{"model": "image classifier", "dataset": "photos of plants, animals and fungi (iNaturalist)", "train_examples": 77898, "image_size": 48, "crop_scale_min": 1, "horizontal_flip": true, "targets": ["family"], "num_classes": 181, "arch": "nf_resnet", "norm": "none_scaled_ws", "hidden_act": "relu", "depths": [5, 5, 5], "kernel_size": 3, "stem": "deep", "avg_pool_shortcut": false, "widths": [48, 64, 96], "residual_scale": 0.2, "label_smoothing": 0.1, "loss": "cross_entropy", "init": "kaiming_normal", "residual_init": "none", "optimizer": "soap", "beta2": 0.99, "learning_rate": 0.0035, "beta1": 0.95, "shampoo_beta": 0.99, "eps": 1e-08, "precondition_frequency": 16, "max_precond_dim": 512, "merge_dims": false, "one_sided": false, "adamw_lr_other_params": 0.0016, "max_steps": 10800, "batch_size": 256, "epochs": 35.5, "lr_schedule": "step", "warmup_steps": 210, "weight_decay": 0.09, "adamw_weight_decay_other_params": 0.05}
Rows from block 9, named by matrix and row number. Rows with one number belong to one channel. Each number is 128 + 24 x the weight over its row's rms, rounded and kept within 0 to 255. All counts start at 0. Numbers have three digits each. After the name is the row's rms in percent of the matrix's.
# convs0: first 3x3 conv (model.blocks.9.convs.0.weight, 64x64x3x3, standardized in use), inputs 32-47, a 3x3 kernel for each
# convs1: second 3x3 conv (model.blocks.9.convs.1.weight, 64x64x3x3, standardized in use, transposed), outputs 32-47, a 3x3 kernel for each
convs0.43 105:140147128169138128107127097143099116139102136104116105130139148139112156149108130099148133116111172128125136179144118132111126117135100122115100167133129171128111127123170144130119095135113123149142095133127133108150142131142119119111109099084093117122117129094107165116132143123179145083110066105123106123128173124148143138127111182142127133124156122141088125115144102107068149095099103120113092131172155110174100157156142131137127
convs1.43 105:096140155123177179132173155130150135140146153098140154097129122140152142127105124171100158117164107127112070109113141142111124108127176134122130120162089137137105151171114133106162081165106158121105143166105144100143115122093114121064132127134143094126106158151118135106137111131136135144121153121111196120139167123097137108113153118131131117107171144147124147168128112154095125135186150116119154088133135115120145137156132132134106
convs0.44 090:163139162123146119121109155116142107101073102120114115154142148169142125112091140080161090159166162137112139126091131085154132108162117115191165120161162141124163100111126118137127117089066155161162155145174152122107168147121130151118155134067133101121117103107124143072133105120127115169140125162110129137135170149092100077152103152072122129117127114135137154172107172123145195140147150146105164174141125082111090087179152115135164
convs1.44 093:143103049120105072101108076110173162176150096141136164116105117151142154103139120138124097086146107125122143105107133161126126106122151161127114131147156117124104114109117159144175069100144149142140127136151161161147136140128124148141130144124116134100121114147126119087124109090140098127112142092097079127137117109100097108122112132111117079122088115135095114181120165132117108085117128105121107114116100143116140104122109108091121
convs0.45 103:106125126183132142162106136097091157150127121124123095149168163142135146130100136137109165145101099098178130166157125123099128148165135126149155118139121104096134141091145104113178084104110159151102120141096084115145127083127118146107060167095140098131124136113087153108136158089121136119114119118126110112127156120116138121136124133163175098119150103127130137124130127163123123122105130111131146119139154119108114118146094137124132
convs1.45 101:098177139151152184114178135139133139138089099105135136090117137125128106136161157106079131110161086108121128139115161117158123132133193107177108122119140110097117178169147135166139118169168067108132119133125134126155142148131120098103105105150120079095137131124109112138119148142148172172129131136119131120119105173127159111155129140154135123103159122177121112113113132127148102102143118143135125129150147067166102164149201142144100
convs0.46 098:154137168127132155095115114100143110114126163105157135069134132092141151127088149120102162097143124132148090106183140159113052076156127140143176109117185158137146120117129167174156156120190146153151154137146158139113171107102160111147104116110161077129090161137140202109148134137096125143128148126145075118140168185124165164096150164133137145077092132139126147145084116143093154104117147086138146157153167121132136145129101119161144
convs1.46 094:131131113062087124125116131155112155095122098108098138091130104121126126149145112113108109109130122137109105144111148112132083088085143170124122122086138103072084118163098105109088131120076105133119124093112110144141128153136095119151104107130157094110117140142156137155121112115099128128134138137139136163160151169144129172133131123119089127115126079088125069133143136105131110130099099133089132124112118138129162168164126126138116
convs0.47 093:140143100073127126142125125104133111076111126095111139076135126127145112131091137126084106142115131133119099118106104098126136137106131142115122153149135142179162149138085147136081183105098121106152143099148128134112157164109119118132110115109103130088150145095111104096129130172172154170148162172142131124132157108140182171112136177123099177148132156134113125112102144108107104119112161096109134111096145151157140153172137146093137
convs1.47 096:125089136130168121131106128114115124108136176093127130120125124097136112111092123090115103148137111123081115143074069125137094119101115090141159131129115107129148108125114106137146104099115130141125107158129121127119147133073110112112116147133108151095105168094124097113160124150116121140132115135137146144085133108107164154120129106137123147127169125123116156074122113145117194119103153127123142116091128112139120110113119133116117
convs0.48 104:123132173153148098143142095175134107124124128111099105102138128099114144147091130181130109162086087108161144103117122097109074136086155105134143154121136155114128149142104108093129180131124093120111124103130153130122150170150085145161132169139151159110141095089123128167094132140136154123155121117157150105134100126154120141127170137131120141102105122155147139167168181167136165107117151203143136168122105142113082094120096116169154
convs1.48 100:145117091125128117116121114125109156154161139101130175098103094126124139093129112123123122074145108136127124179096137129140173137142111080125089137114080109113081189121113090110111106159110135129127145116082101118115105151096134139134092124098112119132150140135099169163121114091120127110112095134145101086132104105117122087129144114136111137119132107076073144158135137098115140133128118131149105103109109140110149121133121117133102
convs0.49 097:138148157164152156177146164158151167147155126101108126127107096140126130109139116145168157102105118115124143115105128177128121172102131098138119137117143129104121133138124141109130130126090124114097128152092176131116157193144126120148131181151091122099075126085158154106141149128146115107137142142161145136107114113089154140126099135133118133130114104180130125113114075144125114131125136148141117136149121111134177058142176104133131
convs1.49 100:082115120114090097169143133106109075141099122099161119129155135099126140122136144125142135107097126127126166111075159152137179135102145121109091096136128121113108170134160151159141157088124135115125148149114063147126138145119131162141120132089090134102154132080107143142133080135122111093098122115127098145129159148187112164123117127131131143145124115121120101131110132164105119102134103092140130141126115131142114210130133132121124
convs0.50 091:133141092168103142111172156133121113134113177150131153115124102138113153101129114126144160083104079083087128170187160109149137166132142144167135133128129131140147105177118150139149179157116092123160105117129121160079132109105110109103134137079106126131110091075096124120113115107113121118136183133147166157107125120154156180153167111124111103153127107130097144085104104144106139141128126184127155174130116145129120163117149088134106
convs1.50 102:097103108131102104121129132096113095113144139114130096133105074145125112112109116114145126097120120179166180140166112088156135158139086136089112134155140102134142114116106119121141135073122135103111158177147147153143091135101144155150137143130154120159144115087164143150122146132107140067148134126123153106151164129182151093084097129121136131140113115088062092137143140135134134132120137105077102130144116109095108129102131084118122
convs0.51 095:110172148172122120117135156137135112122103128129139125162153168127083156130112145131147112127121108150161121108123117147140151158145121135168166154128145117123114078125102133104134092161122102104130173127129085139109143124087189128094117121131138155071175108148112142144128134152157168147141119093148108114124080125127069131136134095138122169142125186116134096088099148094146183140115098109155181137121117102109087137153108117095126
convs1.51 096:134147086147085098104150103086131172100134150105120096126160157124126129109134123145163109119093169149145137120110110140090163098187128129121121134127134116139105154142163110147135118155126131168109120129189142140144138136095133135131149085116147137182144132150132106148111145125133125132087169115128158148137108106131116138142125131138110124164126120167155162081139114127130141157155125155161195114150148149099144148112133179119108