{"model": "image classifier", "dataset": "photos of plants, animals and fungi (iNaturalist)", "horizontal_flip": true, "arch": "nf_resnet", "depths": [5, 5, 5], "stem": "deep", "loss": "cross_entropy", "optimizer": "soap", "lr": 0.0035, "beta1": 0.95, "adamw_lr_other_params": 0.0016, "steps": 10800, "batch_size": 256, "warmup_steps": 210, "adamw_weight_decay_other_params": 0.05}
Rows from block 7 of a small image classifier, named by matrix and row number. Rows with one number belong to one channel. Each number is 500 + 40 x the weight over its row's rms, rounded and kept within 0 to 999. All counts start at 0. Numbers have three digits each.
After each channel's rows are labels from the 100 images, of 14848, where the channel reaches its highest value: "top examples" is what is common among them. Only what is clearly more common there than usual is listed. The data: photos of plants, animals and fungi (iNaturalist). In brackets: how many of the 100.
# convs0: first 3x3 conv (model.blocks.7.convs.0.weight, 64x64x3x3, standardized in use, each kernel summed), inputs 0-63
# convs1: second 3x3 conv (model.blocks.7.convs.1.weight, 64x64x3x3, standardized in use, transposed, each kernel summed), outputs 0-63

convs0.2:565557453573455512568503479549454486487533481565489557476481529439466494490529474479514583511455468487529502475513548541517526510576434504509551491470503542497479511418436418483562505528469529
convs1.2:440547453522507492525501488509525498528462489455459439475428528457463423424522552509503519506488413566478444467506436509447524443508428507535513514460555461491536489504472512474564469481421546
top examples: class Insecta (71); phylum Arthropoda (71)

convs0.45:579525531501491405489505447483483513463473455515475472464485433484506494482568459489483536528488472520548512491435507475453538492503446506500498552464498589440455569541508539546552574536529584
convs1.45:493489509551483555545517550499493458488453516513532494516461535580450572474458577581428510533468480477559555527493568518518538507524508473540478462519568564538481579470516493490518539449556523
top examples: order Lepidoptera (31)

convs0.40:516488479449445475546521532390512452507454561531483474480491534490484505405514559496484557552484464526471559457465464557513482582490540510470509504513510608559479468531455500477518539515541507
convs1.40:493490512566566529469529478433514521501555538488496522491535551560469525590545581448508474527534461505513469494554484566484453514439531507440538534417495501475508486556558564530559498483470468
top examples: order Lepidoptera (31)

convs0.31:538472478413464466455517494483479546557480411505529508527523495478490467566518499484475516544481560449538442447570452484514476527568501545518585523453556445496545507442536490472508544540533552
convs1.31:509523531492516440525490488546495511505474415419584492471448471564472475450440453513504477535465413564442474499500497481447494430428484504454537472494478524472504427505477483502489489479500406
top examples: class Insecta (64); phylum Arthropoda (64); order Lepidoptera (33)

convs0.23:518593556434457530467561462477530468450470484589499510540471526540526523444469506500508557455507421455572493541497511483560520472452533486489478451496473467508520474561493490494412511559493454
convs1.23:481443550551561521466534515458500477486445583444571564505566500555539497589500510592487535484483515504430470505518464492510521492455554496513565489528424526512497442485459529516490472504484543
top examples: class Insecta (63); phylum Arthropoda (63)

convs0.8:482503550474628452539478570453504463538597491488447488527473507527532503433543491436455500527487537519456497467475498578522487534456514480489547458530493513552546504474481497471521488493463404
convs1.8:468440477512496477459537517487472427433416489491491555518546427505572513559496495562491547465478530563454454482495469533493527533407516450463564504501599508513507520488514495477455454503516540
top examples: class Insecta (70); phylum Arthropoda (70); order Lepidoptera (42)

convs0.35:582448529435519492481552464426489568455457456502497496488488501467489563515470475508474463492525476490460487516582475480566503473582499530461544493504481463564513463538557556457528544573530434
convs1.35:455512524538563423493549484483485483464516415435484441464451510486524445444483505437475542457524504469504477513505559520497469507565430429513479488547477505445523421400453472481504513525487502
top examples: phylum Arthropoda (77); class Insecta (76); order Lepidoptera (33)