config.yaml
arch: "nf_resnet"
model: "image classifier"
dataset: "photos of plants, animals and fungi (iNaturalist)"
train_examples: 77898
image_size: 48
crop_scale_min: 1
horizontal_flip: true
targets: ["family"]
num_classes: 181
norm: "none_scaled_ws"
hidden_act: "relu"
depths: [5, 5, 5]
kernel_size: 3
stem: "deep"
avg_pool_shortcut: false
widths: [48, 64, 96]
residual_scale: 0.2
label_smoothing: 0.1
loss: "cross_entropy"
init: "kaiming_normal"
residual_init: "none"
optimizer: "soap"
beta2: 0.99
learning_rate: 0.0035
beta1: 0.95
shampoo_beta: 0.99
eps: 1e-08
precondition_frequency: 16
max_precond_dim: 512
merge_dims: false
one_sided: false
adamw_lr_other_params: 0.0016
max_steps: 10800
batch_size: 256
epochs: 35.5
lr_schedule: "step"
warmup_steps: 210
weight_decay: 0.09
adamw_weight_decay_other_params: 0.05
Rows from block 8 of a small image classifier, named by matrix and row number. Rows with one number belong to one channel. Each number is 500 + 25 x the weight over its row's rms, rounded and kept within 0 to 999. All counts start at 0. Numbers have three digits each.
After each channel's rows are labels from the 100 images, of 14848, where the channel reaches its highest value: "peak at" is the part of the image that holds the peak. Only what is clearly more common there than usual is listed. The data: photos of plants, animals and fungi (iNaturalist). In brackets: how many of the 100.
# convs0: first 3x3 conv (model.blocks.8.convs.0.weight, 64x64x3x3, standardized in use, each kernel summed), inputs 0-63
# convs1: second 3x3 conv (model.blocks.8.convs.1.weight, 64x64x3x3, standardized in use, transposed, each kernel summed), outputs 0-63

convs0.6:495476496451525496506476505464525464501526473497457485526512540501481488472539500497485483541493521472510480459474500495518464491515521492516550483497500548521500537478500524474500555515550488
convs1.6:506514524540508526490505485460454463511513442504520518511490496511524441509470514509470527473518500530533505510534490510494460480526473523526491526516495507549472500458501492475519476467486457
peak at: centre (40)

convs0.34:518480507491490475524542492479539486512468476560524507511489468508498472491504511506506574505503544491474510513487495457495530486546521507489492459517511489530475468454513495476505497525447501
convs1.34:517509491530491483508522515464510541427469515469481459529473545496516468507519529487468485481496528489486520471521525471479519509499467503484525466477495484533510486534502463501526501504538541
peak at: centre (40)

convs0.23:532485515441503512534475473497519532515516522549467520497487495527498480468529534466475519495467494470526462547541497496544493543477512504514481492499484516463494472472520515507523476469502485
convs1.23:493517542493507489533504513451502487502549557510508530474502480492522480543483532454503508496511511470500493517513504591487492502475518530503485515496494506517516485524542537513538509503481522
peak at: top centre (39); centre (30)

convs0.33:493528535505505514547547532467496491478521463519486498526473495510465474509509519495503499498511514459516537503505493497517451496497519473515486469507545539477513516514536424531484513482473465
convs1.33:508498488493509492511512518489487518505539536530472431484540462540474520496568479496497489495517508495458532515459530479541526471512531508513499473502533489501498490480530499488490467472508538
peak at: centre (52)

convs0.36:520494478455521481483516488424499504564498481511484529485500500502492471517527528511523504525480525471549502473499467531501537496502503532506518517532514487518474499521527452504456478501467523
convs1.36:518507440485506499473512487533484518491461498512517549476534531553558550506524503510493503521478453512537481507504487493524510502510496536517472530495539484512509516477511495513545488484539512
peak at: centre (30)

convs0.9:496486524515467471502486519473501510511514477545496515503511539478504481460515507518492472463470480502513493521520507559459495501493544487521479496481498545482488461467499554563529478479528499
convs1.9:470474515491501494562515526488500474508502523515517537495530452505517567486459506487495474521514525496507515511487470507474486519496534498455493519512509523508508507501539512502564511482464556
peak at: centre (33)

convs0.25:526488555534531473465480523476517466523518532493497503512484510486498510441505468509473475531465563503509484466472473522457511532549500511492508470490513502490519469506523500514515490538489495
convs1.25:475506530495519544507476549462474448513493506513487521509475512499506513473514464443469518527501491488494490535515505521531480485484490495481529510536458504482469472527488537484544535496470462
peak at: centre (32)

convs0.62:526453487491550492508508518478473471506475514487452505535528512479503479476475502464498527504526497499466499483494515527571464493500515498502539477492540520540517455482455519495497528505527488
convs1.62:487522480503496535525505545527474494469552451485471487507507545517568508511505531523492512495524518532499492509499496506517503488507554471488545522522534510501500481533488499475444472497483486
peak at: centre (27)

convs0.26:533518500431548479495483529511497468547451499519479494581473488474515483504498498508479477487517498531472484538539474486501528520503501505507474486544496525467486495497514489516514499485504485
convs1.26:533495515545466519528476515499502545477451500499515495524526509517460510505477510531518531499542519524492511508475489504489531554490549492473521489480484546482466525540538514535502516515494529
peak at: centre (37)

convs0.19:527510531447516508482475482513492492444535463508514503527494478528483524543511512491531481512472498508470528496494538497479472550449506508501502446522498519483527510524472497518511532498508450
convs1.19:493448488486478492487532480483500465517519515543467526536484469529482530478467487561500506489540506539477504469497463510499554471520494521481509503467495520514512498487537485515456527486473508
peak at: middle right (32)

convs0.32:510490515519525512498472504477533504501515492549477518464543465532466494460498516514456485474507511463529512454448524460482494479518536501486503522473518523549497499501537529494463501522492489
convs1.32:517514537471472514473525500507495505536516502528524572529489490488481493525500497545478506515504506509461461507504541482492501516531547528503490492526494484460503505546464539517482512554480482
peak at: centre (51)

convs0.48:483480506451527521483535456474515501457485504481493485516528520508485551516522482498522529492465564516480521463497473520492489508487520539502481485511475474522488533515529517493439476518494473
convs1.48:477497504512475476483499474510479523513480506526482525496489486481485449471453451491483493450513479536497456527467475520559479500460497489520498537507525515498539459469490459502503492522491521
peak at: centre (27)

convs0.54:568560473468467491440509498466519491527496512469468463503502551466504523475521476468493507503479492487530501493529530483522530509501524501521517488509482506480522518501536523505482501465475485
convs1.54:509529513550549490507511524545538493501547556457542505472531507542520516510473505511495502491514518496472529502480515536446517540502529521510513504488490486480479533474511527486500488480514505
peak at: centre (60)

convs0.47:565513518500498515539474503515479492518493454513510467480467489489500485503517526491525515553463477493483473509522545484489478524502532487482499463481506505478534539489451522509503526496469558
convs1.47:482523518465470493506480506523491518479461470502521512519462529475511455487502495492490466455500504497511482517502507523484485507475485440537463503523540500500503445489478456486567513470501516
peak at: middle right (31)

convs0.58:530510523490475459536488511457533480534509474553484492500486476499510469480485476483507482491502492460494481550545478514501511511533531539474497537525508491494431502503541512469483490516504490
convs1.58:495504509560466499472452480485515477488509467521489496498507468509491524544545469471509472480491488505515503510531490526546524493515520469546549535528522524504493522462494473500492508537515534
peak at: centre (68)

convs0.40:526476532518484491488486521476508520459487457532500503517482507473465482481512533448495528483494469514522564499489481476466477484554509523493514483494558499491496565490504521495492527507488488
convs1.40:518517486454463464561516516494488493467519484477534506498520567489488509497473513505481515464493525497516503498495549517502513520518478538529537506511500464491491533504494505467485508455493441
peak at: centre (49)

convs0.44:520510520514486467483485521494499553473490430503458506514499459499499485524470488517541515513506521455506496510571469523538460517505484527507511485512523482517530488478543483477492495510521504
convs1.44:460479504464526448470517445481468477516521459480489484496450523494529464498514484477512487498492464492519489532471555511504523480481472504489506486500455487494525495477545518492483470470511515
peak at: centre (32)